python train.py --model="audio frame classifier" --dataset="synthesized solo parts of chorales (CocoChorales)" --train_examples=39062 --gain_aug_db=6 --n_mels=80 --hop_length=160 --input="log_mel" --spec_augment=true --win_length=512 --num_classes=73 --output_stride=2 --arch="ecapa_tdnn" --norm="batchnorm" --hidden_act="silu" --depths=[8] --kernel_size=3 --stem="single" --widths=[320] --label_smoothing=0.05 --init="lecun_normal" --optimizer="soap" --beta2=0.95 --learning_rate=0.002 --beta1=0.9 --shampoo_beta=0.95 --eps=1e-08 --precondition_frequency=20 --max_precond_dim=1024 --merge_dims=true --one_sided=false --adamw_lr_other_params=0.001 --max_grad_norm=5.0 --max_steps=10400 --batch_size=128 --epochs=34.1 --lr_schedule="cosine_restarts" --final_lr_fraction=0.1 --warmup_steps=520 --weight_decay=0.2 --adamw_weight_decay_other_params=0.05
Rows from block 3, named by matrix and row number. Each number is 128 + 32 x the weight over the matrix's rms, rounded and kept within 0 to 255. All counts start at 0. Numbers have three digits each.
# c10: first pointwise conv (model.blocks.3.c1.0.weight, 320x320x1), inputs 0-106
c10.117:117208108120070147249120152115142161102118179079117156112143243230115155071130088110149172127134127004072134089126074057177187146152145210055146163177070191176118094134240130159129045152178114066104119133210174133102149058111058166079136120160125122106100161141081184158150117080206114100097132150096097063087139068133141
c10.118:145123212135140146101125137158169133141186129167089104095123126167131169117151144085141187088174126161112085142132161101117158192240159167171085078148140117200115137138099124113107102090080123156083112127111104078149138189099111107139157088118095150083172093116194146131128135110131127125129106156151153099068039060127172
c10.119:140108133190156135127081106098136107061098063084134166085044160110175172087138108160103159108132190126174182137143145172155199156130093169128156163156074115141119152112103169061171162189125172166155196113086157146116126111113117119098104101120100121143116164107125209159118105221155167126050130172101220147097137215119149
c10.120:142106129167128191122098097091106150126130144057110121089141097118143121148191151111155194127070207155100133071086099136092158172160172119141157169130159102166150138156120153137205072105171165119103144097072171156146135107064054135097113147115164144108153151117091116187093092092207127115116141177166081117121104118109112
c10.121:127112165114124146162062140137131117143114164172126105166128173084129171156131121119141119140097147100172147140074209143138105104132144087154080142167098154148107042147185091163199193118172122145190171059120146172162108122153135108141167118037125103087088101103159154156107171116127115158123127096220129108155117101102141
c10.122:159103157132157088176174113089114134099105090102195122143194161217059172066175094154112158132116194087095092081115170128179138162110180160154158091114110147153078121150147078160093082162020102112141126195046185108157138104123138092138147173101172092141140149122112193115149101137130165150133129147081124155180077155130160
c10.123:117151125149133147162118036092075140132175191115114114138028120122075116098184150045165138129112164116104091186094105110087171178141155097161139040071104160122151087196133141140150128125156079174098067154137134075157106096119116097090084099133137072095108222125097094195156143147107137091108170076128124204131159044141102
c10.124:145137114091073126117130118119066057033108157177176105129093159129109122152181144141180118072148187108071137170071142161064149072126197124120116101130134100115117091196092227131076131143099069150103109150136054115121104133103096089160124128128093167184105172156115154171122169172126184118198160117121168129123156113129187
c10.125:113113127104090115139085140133107200149098226118184159089034154097167051187152142175170127159160201111167194175133144078169132099080153105078082126135185117109186186110184109069091102130129120223116149030078135122138057140080137132190152197139151128221193122055107062176170129116166121129174135098099104129099129132175094
c10.126:142163187059108126086144082091149140093127161140124159138105116094132164197116084096144106128121160164231089177154132115159209162163122141107114096093034129049148143106105136130177126118108131103158075143147160123118158122126146121219165117102102126106076137095101124131133079149090135105190218130142208154154121169075110
c10.127:149166121131100159170090101110180130097196106074115117098084120130111134079069076103151123187128119173144186111130161111188135142047158165148139107101110071183173128095102096170167092239114094099076166108138139126118185111121124116146099092138161107201086162122059126172086166094134106043129108103069153018159127043177169
c10.128:092150129126044158102165101070071162097149085139160129145103118111135062139119210111129099113173095116109223131135128128119125144094183111099086117162062100131162161135148078151202104160168127165137098121107099123151200101114205115170103143168184186113151132173107194164086121087076096113128120118125166165122134108100117
c10.129:103145141129154113224084063089122166111106133087174118197161125193161107049180105089137157145122197103130152174088134077113188162168121143168182063161096091062103197125054101170144085196152190157163083147151134108129078076060134082099131083113089156098066113057074088084141149160082129062159106175122104108088107110116187
c10.130:206092147123139067072089122032180096138141218091090108187125120080128145116081091121153089058104116054088159169133088108205173084126166088172125161118101088145132119183129115095095107089146123115053146143116149123086056115114115133174181127165043123152144101111214107139111179121123129189096160091159155075108097140172182
c10.131:150126102143147119128129155152135173082117090142165148096172098123130123156078136163131117141096099139086100095099224126103106053164038119141155150113157161143110072089154147147177127104173172080142186149088138082084092084101096072146060133132075068148070103104139144113182134140099082154142162161102158124121111129215108
c10.132:148158079151083185168134198122110145149117126137086128137076131173144156102072154119173099089088125084132168101118071120107091130149125107151116138171168125135190091132102166135181154118162067136148179095157168136104147165048135157126202156136099130139120136116103105139162173159130103146096082154171160071093171086190137
c10.133:137148130180102034100139121195054125178161133114149148177144118092130093112132107138165122151161122035147127113116147142091143084130099136140166147168109125133176028129107138095204173159091142168118114112162190160138162098100113149138163125127100100095118071101106102104078126159084222120111135094209046111147134120117170
c10.134:134117089196126145086141084170106137087186109103070083149152149106089101143036124103128136205111120063159202128166113135078127188132139132087192138192107146116200143168107118142133185120195116131150153143117139138140077113118086116131184105086141125204099139203114218182081205126101150160151123155128119119195089142135091
c10.135:063134117165093115123131107080107127180128194119075156161146136228113102133095154121086157102109102086103092114172140152154110095106186175112162139149173127174176092142128178090139113098156119146141108101181080158128175138107118109116153126219135130113143145135098088106148129141165147148131151149140126097181124058070138
c10.136:171151119155196136171112139179137085103103080118128095131193048100083144081137113125065084125115089140110094052145178146183164125085140052091200115125091122091057046114158114097136106158121177087156125197152173116094129150198128127129190119105115108140110129119227177119129103124141155114069101119101112136076089145191158
c10.137:131049105109111174118128125168069142115110123153160079127135127130072131171097092112119167120145173192068172124101104159111090051071153076107141124174129154157110128126133155168091152105146111134174165189143106067117087099134083144112093117064115189114186070141063104181154173136092122099100116102121139142184150120249125
c10.138:124102203137102168160149071133132160134121064162138172251158132071114135138101118137186112124156138109175128071157155101110118166152128166116122108111190127133153091097158125105109070123121150076102107126114181144096122169126089130149137135111130107116087099094117108171112063180097200122099063190158121130136091130090104
c10.139:120141160074098162206141111114199114119157111125117136129098079118126127065087097119148167133084072124114138136112109151141136145129168149130103092130056135073098109073179112117101145140161122143105151150162130163151158082141127198143149151153153133073136050127163104135131186120148134123151115086113118082144096137110177
c10.140:088153201117169181178119149150085126138147094132187152202145191172128106081116115162088081175075085210068146123164147176107147112186085117127156123137143036087126172090147110139139154139180197138055131120103113131091180087143097121085078180107193066095120080195156116139083110230174125170129125159054089162181144161092194
c10.141:113130170139187112146087108101068154137111111125194151071141136132204197091138128084131130146169155157172146121035120154068152167077140137057134220087104142128126047095091092075122190081063119147119073178127141114127127123091113099137081125147138192148133157182096182174141175121122150096118121136083149070195133091116110
c10.142:118085136146106145119088170089118152163172161066161111101254083111085123151147156151083100141115203094077071037106160099125106162136201106044123142143103085096130174150141111129136128106046112116239081147112067164128172147201117156142092147088170184100134058200138104099124131121092157141126081150099091147201113140089185
c10.143:101146145151126125098158087169130140117150238081103201111125136143117055141073115133084102123134134111028145103034101123062185127064162034150143098099092127150139206157058151154145148147199081173175182140151125067158122133134153082097055132255136101093036181117138100125109148160097083152131093106186103138068164117068171
c10.144:150085166132097120122143123132144097115110145127119173088139126125155107063142148133131144132128106127155080089116146107081204164146159139145162134111136111102156165121095099129171128183107106142105128109127123132156165127129160140108112158058088118099138088153144103178098138119095154188152088101133052158185128134134122
c10.145:145181132111096213091080125106126114082099135163116165146123130114115112198069159087128082144146134162126109118132100096111119096122100097135148149182103147115133053048105103135128154146174156135132120134119134110130120167118128121144095123167128114061139158074143130155126061124052080113155185132069233146078159171170164
c10.146:179133092141121155143083024190101121149087144099145122240158044073095106045127151170153061096153158152134092155147182151146166087102197096132134098147165126165065097141079164072133207119097138160169126151169129113112146131134086187142153095082107132134178106160137139176201116098033132122101102134109119121148127137171098
c10.147:100120106147130122191090084159104155076186121092180156097109148183115110079149093117107112109181121150150106141146180112117136212114081156138204079132139124159117153174135141167206191132122141188081109182091127113130220165143159149159086096116066132173097106155030109098079107147114153104136090133159061159141108124149169
c10.148:124156070154147154155091155117071184134106222126100117114091103072079141097096121164086105189133156109119164101092112151159136112107167126131156128196106128175053119089112126133103162121115161087130159133147118139079137118100097112125099149203115125153118144156148098094177184138055120150147155129105177129155131154121101
c10.149:044121145081140150112160154191117128123103255074185140124200075127108123181154153130134142123065135104140121148144140051100100155083126103114145094137129101078182206139138131162114115128134064116134098118060087038148207160146196149135163068162147093091190128132209092107076025131126144139130091156167124088137134102132092
c10.150:080091129123127101115175102178055106137104177147148049070209080134137135099137123090140103095183129128157176135136146120111159145139112114142152183151175126105084067112072163126218109170104123104163132149119139114086114124140072101131062167165143084158131083088153103192137176135136153120107133153127139058131059128179183
c10.151:185148099124119109093162123123152135096162150086114121142136097101120206181049088176127203122092132071126163065157168083114120132145150118146143164078057143103029149126120129103134138125108085123148182144091163078126087101065129152117070127139105146081124119110186139075110045119105105143090181136085105189089104087093072
c10.152:127206118122094114147151143104144140076075122119050106180167111159101172132065069116107120081141105082146083136179130164111142149097182108143151043105064127183086120115174126083108029135124173141157087164126118126112140168133093128153156097110138115163146156116144139109132078134123107127086121096183151096171152089053066
c10.153:107158055121158150158090149166143117129128226166183124130085141056111167115132139091055092021163068080060211173119141020113159139129041150127230131167132114100130160053165072135147030179156055161144188131169097059068108130114103123165255152158127092094108083068104151178105103179159110114148056100102184221105109079195106
c10.154:086133104142116152192087135123137062134112122101137142132179161071133130137138106086162100108058173118079092116188170201076143158127172112137120125169112116136109135125150173170125098085158151126130100134129104134147111169113104122125077119095112150124092129149136076177125080132151119100127105150066050097112136186100175
c10.155:089107139119092143102156182176156133072162046124117089123163115119117170151114091180151084118098160121099145218088087111158086177165126126146238172125148126131147130137106185081113119116150151122080170166103157081107105158111124126148146113139070118176122120186108131098152102118105193178112116115157150177137052162124199
c10.156:072156075156135146148141176160126126130150082170086114175087159127137106167214170119109134143076157154127133098080099141102110144183123154154138162105120147090161055079164213128085089161057132081118149162144087095081150151171134135181157113107093138114135157105120086185082050185159127182191143147141189171136094143161057
c10.157:173121148094148114101176118106052048110037073124174132169125088215095208131184141133096071144080150108120154126155152098184187181082096097165136104152146139081102188118138122102104139212068156136127143116092113103072127166063116081133115199046121078142129143095143148052124075125078105135191195123121109201134133118166159
c10.158:110100120114112078190104154128179125090096120124153158137096136063125088209177120130065173158134112186125103131140072115183151092133163133136104108194143203107080140138132143218092117054122229123097123064134157088159192151143136110126143200116055163144167134201159171155109136131089090092149135124044115172123150127109166
c10.159:117142143154103118097186196131089104159112080161107044191141126142185070191066164159162093128082050176192105135120092125151121158090085178111168108083133168117164098238144097095118143147112203142110120130147106124144176164142123143109165106110154143120135076140097169115162118143156173144112144073133094152144128081086143
c10.160:144120159090079120127163152126136159114157077124075127123100082147162097130145129121120143175105136125120090139156188097091111104130142140112203150122138156122143133111133162139136184155165138094139134161127148136101113115094131104133094169124095123136117111198116115119076170122132134143152127130109115132149097172139104
c10.161:105082141125142100107120109148116151104176094103084152127177189146165186064108087137074120226149087058209133148141178150096106108121131145150190139137117081162182082124111140104106139206121105139127110150077149078082120108152081113113127127133157115139123101087163057161125160172146178115129116134116095112167118083115138
c10.162:154203145090106158123176154093135152088118112124088126133125114117134124169122118131142101143095082136142121128087086096148156155084094129146192109113113167105153141141111157131127159157148127149065110144141095121119148097102120096178133138104160142115165165166115141140144116128094091126109146172112141165165080185140148
c10.163:161110099197149105140160139168103129129085118160063187095172134208073130080081177166229189150166124112148109092207121131161157141167170124105198099139117124186108088133050190087185136108124119134133076178144131155141104118060155110136100110170109186098167129119180114098167127119102123153168137119145108122079144149062081
c10.164:117155051112142134098171078173156096141125094177141101104136134164097138204088069092107132163126101159115148099165081127120135137108163174110150123131135159149139137133120153097160119115130115127133153139136130087102146141127095083110111103089131172112125135107119141145191123146139104133074105142122162117100144153127123
c10.165:085125179143079111113222172158140119161105098148163102160134111214133103149136105146095159061117076173062172169109104104143148109119131122177109119064110088139139080100117138087117138129099182082153161080069160140079085126135128138202142135095100147139101121122125087123172188143098094217081077118155097127149122040075095
c10.166:126113127117114165092152114115110164142078137170168086128150140097079146118101155096159156116133084094106113110092127077111185165153147117144113110185113154064115144130141124119099153058065078100125140155114129099169125117191113155126151146132078167155133085174154106074144111170157109112158082099139128149171148123144121
c10.167:117111131131108125161126106155143148114082173141091102151158191095089156157145174130104129178131180090130145106143123164069110072116169104162135107151125083123118161192131129156109102141106102116138090112188094132120105107168156120097170101156120133142169134125109121149138154168090128085131109135115160109152110145146140
c10.168:070129095126140177119119130090102111087143142125130149103118130132128116127153077087087162147126118152124165171074128112095159093192130138157157112092183125066136139086097112087119093164129150174115144117160137123168137110122150182202119212058086135154100076092134116180138102131097101142108175192065091174086163057120133
c10.169:120149096129123121147155072149127119135163144103153119074145195092137143116173166134168096179150154142128080124138109122091150149089132145120120162059145128107148159129106138117104163127138134159092145148070144107114106149169119140152128087096092133121172114139149122171124180123116154066148103132120125163167114112127103
c10.170:123155122075085159127135105109138044099188134149096111101138101106133134099145151177165118183103112150128152119159060169172117089158115135129130103154116128098150143157151147140155154124144085179114111139140133150172091079074144144163105161113106127085208099164091184125135106173153135109138117116105101077122182158134165
c10.171:101153126174138110101113188131095044122140155120180217102153120118097109208118128132129112135089096112078120143097138130097121100113109102090101141131081147165078082155096225159102123119104097141146196085123143106066131108136093133108179139087168090130113101157198095159116143120161098134157114126067176155112050162116186
c10.172:116124093154121126125121082107134127159100117104079142140141139125067181094156147164103113139155151176071147092128149102168076110162093130201039157101055104118094141088152103107119141134093128130145038198137154104185126214095165117090139106163104138094136153116133092136076130158137092114116123127126065138089137135088170
c10.173:119157174128149142089114144140133127112111097142068146100108126134194124143072114100228147088164136117156157118105121135137112102148121115162087124133091134073090134078131110134095120178135122106125149091061096134135079076087081154124136099102134168164097104135062129145105125095087107124167091136173119122137095103108137
c10.174:156144191171115108176147107110074181149116113088108074126149107110052153098127104106144070114141093106119154119109143148151134082126141144092177106142121118082156105172136146091156096148106137153099138167087052136125077094110113130133137148114137143172173113155098094100158109070171140150115092121118172107093197081169116
c10.175:092131110174109114090177137079132108116094162132103136175131096120140142200107127103125132146101098126094133121101159097200152127127167150084127087146141108153093109110165123110083130119100123087079074174139082090117167092178110097137152159134092105157076164108193187202150103112141080168155123147117172142092112206101123
c10.176:113087173153154098103129190139095086132092150122057103142190193145132116152135107168141171092109066147155141136138176131170102125130131109107087121132071132116118141175126110149169120160132109141171073174066190122081140204089147153096138124132165143080120092134137111095139098118145100075082153124123157105123113134110144
c10.177:098096114129143142067109078078130089144172117103128100120142126146101060186064156089100108165137201119117181169138126169118157136125070112112154141113135125129127091106112145113097143115128095208182143119123119113125108157160083182157145103143117137070109102123160137124168160149125100110097140099144131149146148167134051
c10.178:135131112161117128106141116147080152130068078131151113107125124122145183080157089143083163154152099188077100151154131125120133098117102085188155122156095157107143136177109092076139130099128158106099126148115120091150098158124137108119086088122135043119168085095054165127097093162169141078158079135073108162118090141102157
c10.179:092162144174105108119113161128125102142158138136147091121085094131200139137123143104109150087112068115090092175134139133133157111132171146150112145137126128140144151148083061141166123151118111147182138122174129109151136171137172099138142102175138133174117153137103146123113090110133098120183151135186109098123100102177126
c10.180:119129164147167102103122121080137119153152145128133120101093143147099193121147131138075170178138208133150177129125159166075117119188138116106163184149130098078186134081144159083150136121119112117123135139073137125216125124080117151116125129109115097166205138101140147113122129151134125150152129140140098125096175149136106
c10.181:153134161181131108178109171128132145050110190087170095130150095150106112097185108141150146124136061191162145115137164163162122089124087117130142060114142146145157142127149116112129095156108117159078163102107105163197130158143158097133103153089120138161137116086094113128155164118140137149060129093153123107126141117189129
c10.182:082099125126122175134120084152131180141105129134142129097098150112184188101134116153134135141123111134112139186236121118176148131125116128170153086173172123106114146078141120106145124091116085113108116103132125133132085133106160137140162189119135156103100159211161061147091155138114113116179119107207084128095124121146133
c10.183:116087158101123093154131124131119166130164080162148125122131117117133136146086129168129098210116125164129095115130162112165142143102141163153205100157143100114148161105133097127109108191157143120107109121140134149037131113176104089134134138145108104126107157124121115107073189117128125111100124138169104083151106095168149
c10.184:129142134134098137214113089133108121126104065164120167036105098119219115091148117093145079134166096115206091151079098165163147173159151135097174110119109088074138108132094129142120121098123168080136100151118126113119138126121098151161154085104097115196117126173137177104152083062149149099141147137171204169147093169164152
c10.185:127121195080149118151067155173107122086133160134127129117106103094134098147129140142129105102134114188178157141112157087108162112151113100147149088134157134130088147109128093115177091165127102115144155172135128087138094186125127094123073160119137090181158155078171122127158146136126131156089105169107128121162141118138172
c10.186:074078163121149075076088194140141157158198141078224131137151106141166150190148165157112196122125149092056156216183079088127122186179150188171148136096146126121115241065117123091104109187122086099103140126076054103086128107149180149107212132184106099122090109203127154089175153158112084160124114172164071123115154108123099
c10.187:109139157223160137155179147114086103068150182147146147090133070104139083174122090126145119188096122076077115103097123109152058159125132167149083141116139163110024159097140125103078105157126136075094178114106139072148162088056104108105098106173076117133114138119170134147076147102110165135133121124135128121138135163175133
c10.188:119148087095120129104129178125116110090141163159170139111191108140139090161078114156135109140124139179144126141106161122127146073119132112138124143112123113120109085145151122156116129155179187107079102079152141139154128133160112101138066153155163117156112165067151147111123135168099107096109125132104125101095156116147105
c10.189:134063123129114153170135102098091127121101096099139083096102139119126145066152153051127090139129100144162141072139122201219131169145114157105118090123116163156123098080140118172139136143144141093186162120144101088150167145135111058128185166127122098105171123128128180185100088126117069138116138117142150096095131173090137
c10.190:101141090118121100157066090156155130091091214065117095145189132105127127129151118069123128151085107140153131138121158124165159115143090115139126114120139147087116150161113132150146193162097149165182129164083119025098130117127129162194086154129153090118120115136133085143070128192120118116125145096182087143122107119151071
c10.191:113110116117098188167037128138146134104127121111132122110144074110168155183080150085175112121104116166128184161117111098135150138156173092115128105092113120159077132145141108080121108107190113163115162144155152099129132101145095131123144104092120117116138118100157134117183134123119099122132159119148143057109181104158103
c10.192:177093091133105096088087111143123129110114093166157099125107083201149088134171130101117150128109091149133116154140143151119136103106155117139118240123121145107238125153130071120119125077133129106125122138096159121122117132101115108078124153139187103138151077150120102092131110088142144095143172147105147119104131143121096
c10.193:124179115163061137176078135168157150094128165189172151117156214170145140142084146094129110133133107089185119169084152095155131112109129145135114086142116079141093045182125139197097185096158120123128113180103118128139144141126137135121080162120120108201118098051111134149102188096110125096166145160187184123082187175143120
c10.194:135146119107141067189150139111132177081129185127179087088133126132102102095135116098120136150136097136158150104064134108137173205122126165109138117133176100112105104079162135144142053172115133175082117124127146146155162106115124139103168123077148134075114134082131165139181097104112164101122137159165200106140096189173149
c10.195:143150132174115114065104182081135159114131096066133131217121102112118139111092130156111147057147076162123148112154122125133115132160113071171076092149140131136058150169144111092146105156105134117090175129120159131207120143180102116131172130084072090152106113135143134121136150164184176167154155115138134147144121085139149
c10.196:145103092122162176144164160099094137081102142117105176101159132109124178184105091106122113095109120096144099158085157043128077164108110138162118150156120101184097136101091174140148126112113178084100137123095063146138129129125118126128110129076154160070087131133112141092112096093112084130110133135130093099107155117107168
c10.197:166092141162200161069162150114075067128133173136118130086132131115129135099103148103135129137126089139117097144169177125135088136148153084190177136128122110154095141146136095108114096136132083132070120093108105089138141092140069072173106151137149093116097093044121176104093174151126135091120157152126135110127119109134137
c10.198:139119104163189096106141120111121142139125166113141128131108097109147176169177170122136140162125197099107137108137093069080123095142200108160142160153184105170113137135122105109153167133145121106145107147099131136092091123122086188167179102107098158113065078142111113105081050128148101131138180117149166127122094148106181
c10.199:108120106115173099093171128117079144162133204143144162187133138135119126131179154133123090110118155150127194197089130162140088135137128139128085082126120108112158152096130074112122101164097093124153106112098175139140113135187144142135143151091126148108138112162099140158133112114138113126146110164140118102106072128117118
c10.200:090121170147131088134184172087084140088100142133136122091136097105120092099145125125138126073133141102154094123158110107110125170150133071123107097157089111176200117139150087170122105109170139112083100105127164110110067083160165107139151132198139149106145104096141126122132061164149113163111145099135133073115151103169102
c10.201:124145093117110084107103131131097156175137103087155105153123162121120097127074089184101032121105142159032166125133120069141185188170122129160149158149174137120117087130116092108168128207094195119133167138134141172209179140115110091161114119137144060108115086126096109126167100151131074129107111096122183147107094115102118
c10.202:081157139104065102117132093134134071136180118175128133129092052088149103185113154174145065174153184160097145102113202128088125093127135161187160137138151083118182173149111149131163087162107147142158146117110116071083139089114162141145157111168131084125145102178138112161125166083140122104153091114102195073111151123077133
c10.203:140111135116062076122162121089139098164119113097065164215162089144126141130112104113088194085108103105135098117157101140157109091103151158153095132109130061105132153191186095096073173066118105080152101121096123144149139105092162163137143099176087068067164120118174134081129117111115126111145138081096076189112115107104139
c10.204:132175136195095165179067115184095147133151114138149183115158169119158154137107155209167140176151139132125123116111159133083160154157149151125093084163138152126133192173197117112172146080108077178113047149094116120136113098126085102145112155088167156076127172144189144122100130076165152196138099126111193127096125158185152
c10.205:170112127133137096134130118121109135164164131131114101133133123071085117088127146114113102145106147141164127149185156111131085084131167135160091098144123093060075157096122125106131160127129182152084095137112157098143096130153151153163142134167150150149103125079111109126085159101090131116146124142129074165142098147134102
c10.206:072117074098149143081101177129146141124068131153212120089100164111116129145041047115103139155136151130076175106057108099059139074115082134090152172152157142071091179085124151138112176158132107156165163168099118126075124092102170082131134150116156121079122158168132122175142156156119185126162162145128173139073153158137111
c10.207:111154192144103104113078114088174148115162105123112128115078124113145109111105119127099115129101100162088143134119098122105085121150161125150147134150121139097138125135103103143110150131113094157140169142118141151134143189134125173236120126109143068101137118121077099111154109141189083131127163117149118173119205122157172
c10.208:129126097142119169122089096103177136144120081147137147115116118101118190142146155082149142095116127164112167136055087106091120112112139152114127135133115077120064119128149073109106179097190122118119115189113184129168155133064130140101132176069135069146089093072109129134119094123132107129122090121155131101125097051148152
c10.209:130106130142139140151109134146107145073185198115131143085113136140144113149119139109185090088099128154162095076147108127139124128118142121157082143142095129178136155136162126135149107103097115081118181126074120147095133161133129125148135130157126114123160132120145094109076129090150123122134183069175093144138084100081111
c10.210:103160125168207159117150120089128125132112133134147167116118098101145100112130123108110070164125125147075088109144157090178123094095156128138120139126112169137074101110094100092107088129143100131092108138112105116137142099131122108153145122121082105121089075145110116181109130121154080121114127136163195127134190128143185
c10.211:132110147090112109171163101120131119153159081101128109086141104123119095059138100105083188168118101177115140161096230105111125115132144163143132126142137129123101120130168155161123123125150110129100143179139088149137100061148119113124111147108094109157095138150115104128112142174082096097096122130135085091131155130148144
c10.212:109110154163081100143184131142174156151120117081145105141099112130081108133102102134151177133113123108099132189120178164117102143120141173175146095112150112144106145124156089075160085098181116150096147139129162116111165080108181182092074132150148190141103116104179150166115168105188126167054147122113117072140131158100158
c10.213:118120136062121144117182083174133156119173133134114097061125105095177119189118095174119088102098098169162124140139141099097132123153042125115106099120170143170078118125080151128098128154102103127157100138102107137085111144142132123152123171120110113113155165128113047097173151114088182093131126148153068190135049085185086
c10.214:105145176137103080122140094122110139101115114119129107163166098147163103137101101086163150164137104100130127140110113175235158074131165164151229156115135141123149132170120135123094120125114154139124134118122093165102150155094139108122072120170210153073160075171140116139160108129091087073128099140132118140134140126084082
c10.215:125129105134134118127153153108178111084099173116085115137112109101130168142124094124097131145192100128153087155091180148117200114130091165158088159175140145131104081072124080129188153107098115127162097184117090097116112112072053137182160082065120167119099105128141127114126081136095162158128110118099124201141153128156088
c10.216:139147140113119138131121116118140175137094085137139141114166123089150111176098194155159116157124109180156107125142124080123102089183121136090099159122121078111147089142131144175144115157139137102109129173115057179110162110176145200098079125153109126175115122159108122141117120130121094102118143104195115146190179107156103
c10.217:064134142135120085153193112124103097178172121142146149068100091146117110122131146113141107169106155145142162133100186134156116125099102175119131113130128123114139119099115119126148096130115117187149113106122165108126103045052108083105122099081128099091120114101181113161128060144164109133160129119174135166123131154123128
c10.218:155157134110191099097140136166126114132110138135106148147140133125090103112125097103120094151123116137109091080152203167101159115153098085121108110163134147155118095109141099120150157103090167119131100143061103196129087130151101080157102145120125135207111106103101135154134115099094164137131138158116171096083147110120187
c10.219:170146120089121157131146168166132157141109133081135126112082097070172107134140128170136142102187134137086114137109132144106113153117181066103105104127127122076190192175110130089148115201097121110133174163134173172125157104115117116124178118084183088159168067119139163122077199158156119149105183167103106109161181110150187
c10.220:113199095129205165156106197073146173184120125144076177081173104113119102104089114132098112159172111181116180161145098111146075176153078099044155086080154135147143080140062118069145148202121096116152134158176138129143129055168124139080111122082171088117178099101085130193142189115189072119166116140120168248139098135185156
c10.221:092103148101135125152128131144099117118164190139150060136148127134132138101159165172108099170141049144109070108151141087106107152093085157129159169167133113169117166148116099153144096136157135126179125132134141165116141159140104152145126157152174134121151084084104209150107154172089126108165171145170116137155089111138166
c10.222:145100113116087127104181110119156146140119154111125161103129089133160188111113121099178142068111156091089209074124072129117102125070090098156139088182156115113151177100122107085097204108132095132158143132112119154102134153139123152139155162255124102131086119126151086157158141070095081116194078134072086165147151132134112
c10.223:123152141141129162154120099141130142120189131173152130173094139106091145151130171119120173161122111147150132125164156108069160140155123172147151137117148136161143136124132132097171140159077126111174103195062190089093138138096098147122101158070144110166133156124118098142094162078082140045143136146090123139094103093119122
c10.224:171112137134137112120180068149107122095112105122149132116127128149114131116140173142128123113160134126143114135179130132198170135075145142125145137167184126154161119116158113111149188147092117121105086172153126161131156141140183120164134180118175122148126127091113128149180112130171109131111108117150163104149070167168121
c10.225:122119144132124170075149168126144122126132168106111204140095130058180092108104127164129125121088104113091087134126156144113098061119093129110097129066151127124117121098094147168137200124117135146085077110124101151122120120154135100128097075171129168133142154159136142215157190146150080139208166124054178102140118162107161
c10.226:153132152117083103143128092157088135116093103133160118096122123136137167138123133154164139134162151056153144141098129147187237124128138129108175098098144125138082123145165100067099101152143135112169134158155186145098132118138174129088118122070130164174120129156057136120131150095104153123100147123145117143146158155105153
c10.227:117114142195143160128139140140123115139105076155171144148111143183130106155140173183121196143127096210130103117150076168132157150100149098113126110121134109124080154152123125154040135116177093087119127179115122123100079125210131085116062104190129109116095119150130171108108130139156144140143101142150127142079152106123181
c10.228:114161160137130112129117122103192136161110148097160124114170118195177104127151121113140211124118083106071192091163119185096145128150149182131182130111171129082091097102145159128082180125089121138102116169067100146131078125147177134132174172138167139124126082098170110137169142172147099140165164170165083085114155170119166
c10.229:118000137136208140110116129106159109121145092125165067149094139142177088184136121102125126124131107149241109097155188066090105139083080068112097127120099069112101144132130133088103108122077110096168129150152114149129138139118122160123134100172095201113133139100139121115137143048155113132098131119126136079156129159162085
c10.230:096130127142117087125145111153130124180110138158087107103124140163119143107097112109188090083087181127162107138140102138048097112180164136132132124176139122087143101111158140113085119106118132149094152131089138196121150132146180215165148123189114122162097087120090176148126149172164092137058155182141179102168088087162084
c10.231:089138108079176143142128115158146095121116163100111073162114100109136132133155115145118186118168130170111130145122137083089104162126128090114142158123111118111119144158137132133152151063161108093134084157086115156145106157078140060147086106157093127138075146124097107108114067094117128128131139136118139116107105170169186
c10.232:096105140086173158130108114130094117104117121154105064131127161102126151160117110129115094136116082145209102110136165081115130151124171155141186177091158112156183102141100098142091162085079067124103116088150172130130142112098159107087127131088103137167160117129179141143104135055173156115161154136142147138134095167091121
c10.233:147120167135111093138167130120164176126170127124144124102112117069133087179113127137117148099125060169164142142146079082125109150139136117138134137094174131160098100143129104122135195112109102126127169147108108125163094104149149186202100117197108143112134114120110146124065097119176129051141141171138117182162151142106082
c10.234:170096116098152171146082099109103129057071105112136116090129081185181104129098154086125208147150158142042107162116131161146139122113144067164116163108127119058116113182103123169155036114085165107158178179116126069095099160148128137100081136024074160143152105106147138155107105140131118117122125123114114129076127073133157
c10.235:198093140141148138123150085097084125124175131133094108150110137132134195142201185164167112119086131124120130120116135142109112119144153138138160121139114147148080108171142098119123167063111059126145155132073115134102156203150192155151175101131115142158119088136187139096085140117127081141108133150152132115158160114148166
c10.236:142115157129132122092102150109116130100149088113226078082136112107115127137151178131193128090119148096069093141142125113107154142155135114102161121140146138115142165148120154105063114061138111085058137103094137111078168173094120171129110124167082140153156115093125145117086095124148178104125160154124090158199072157032170
c10.237:117136145103162133111142117104092152142140146124114120146147134150126120128176121048101131121136122102142077150109195120079123144168141200084097150111135137117181062141186131105074156153124150160110133191133141103145094087113133164143133119151152120114152097149104123139083109119138113133169130102163154115098082127111126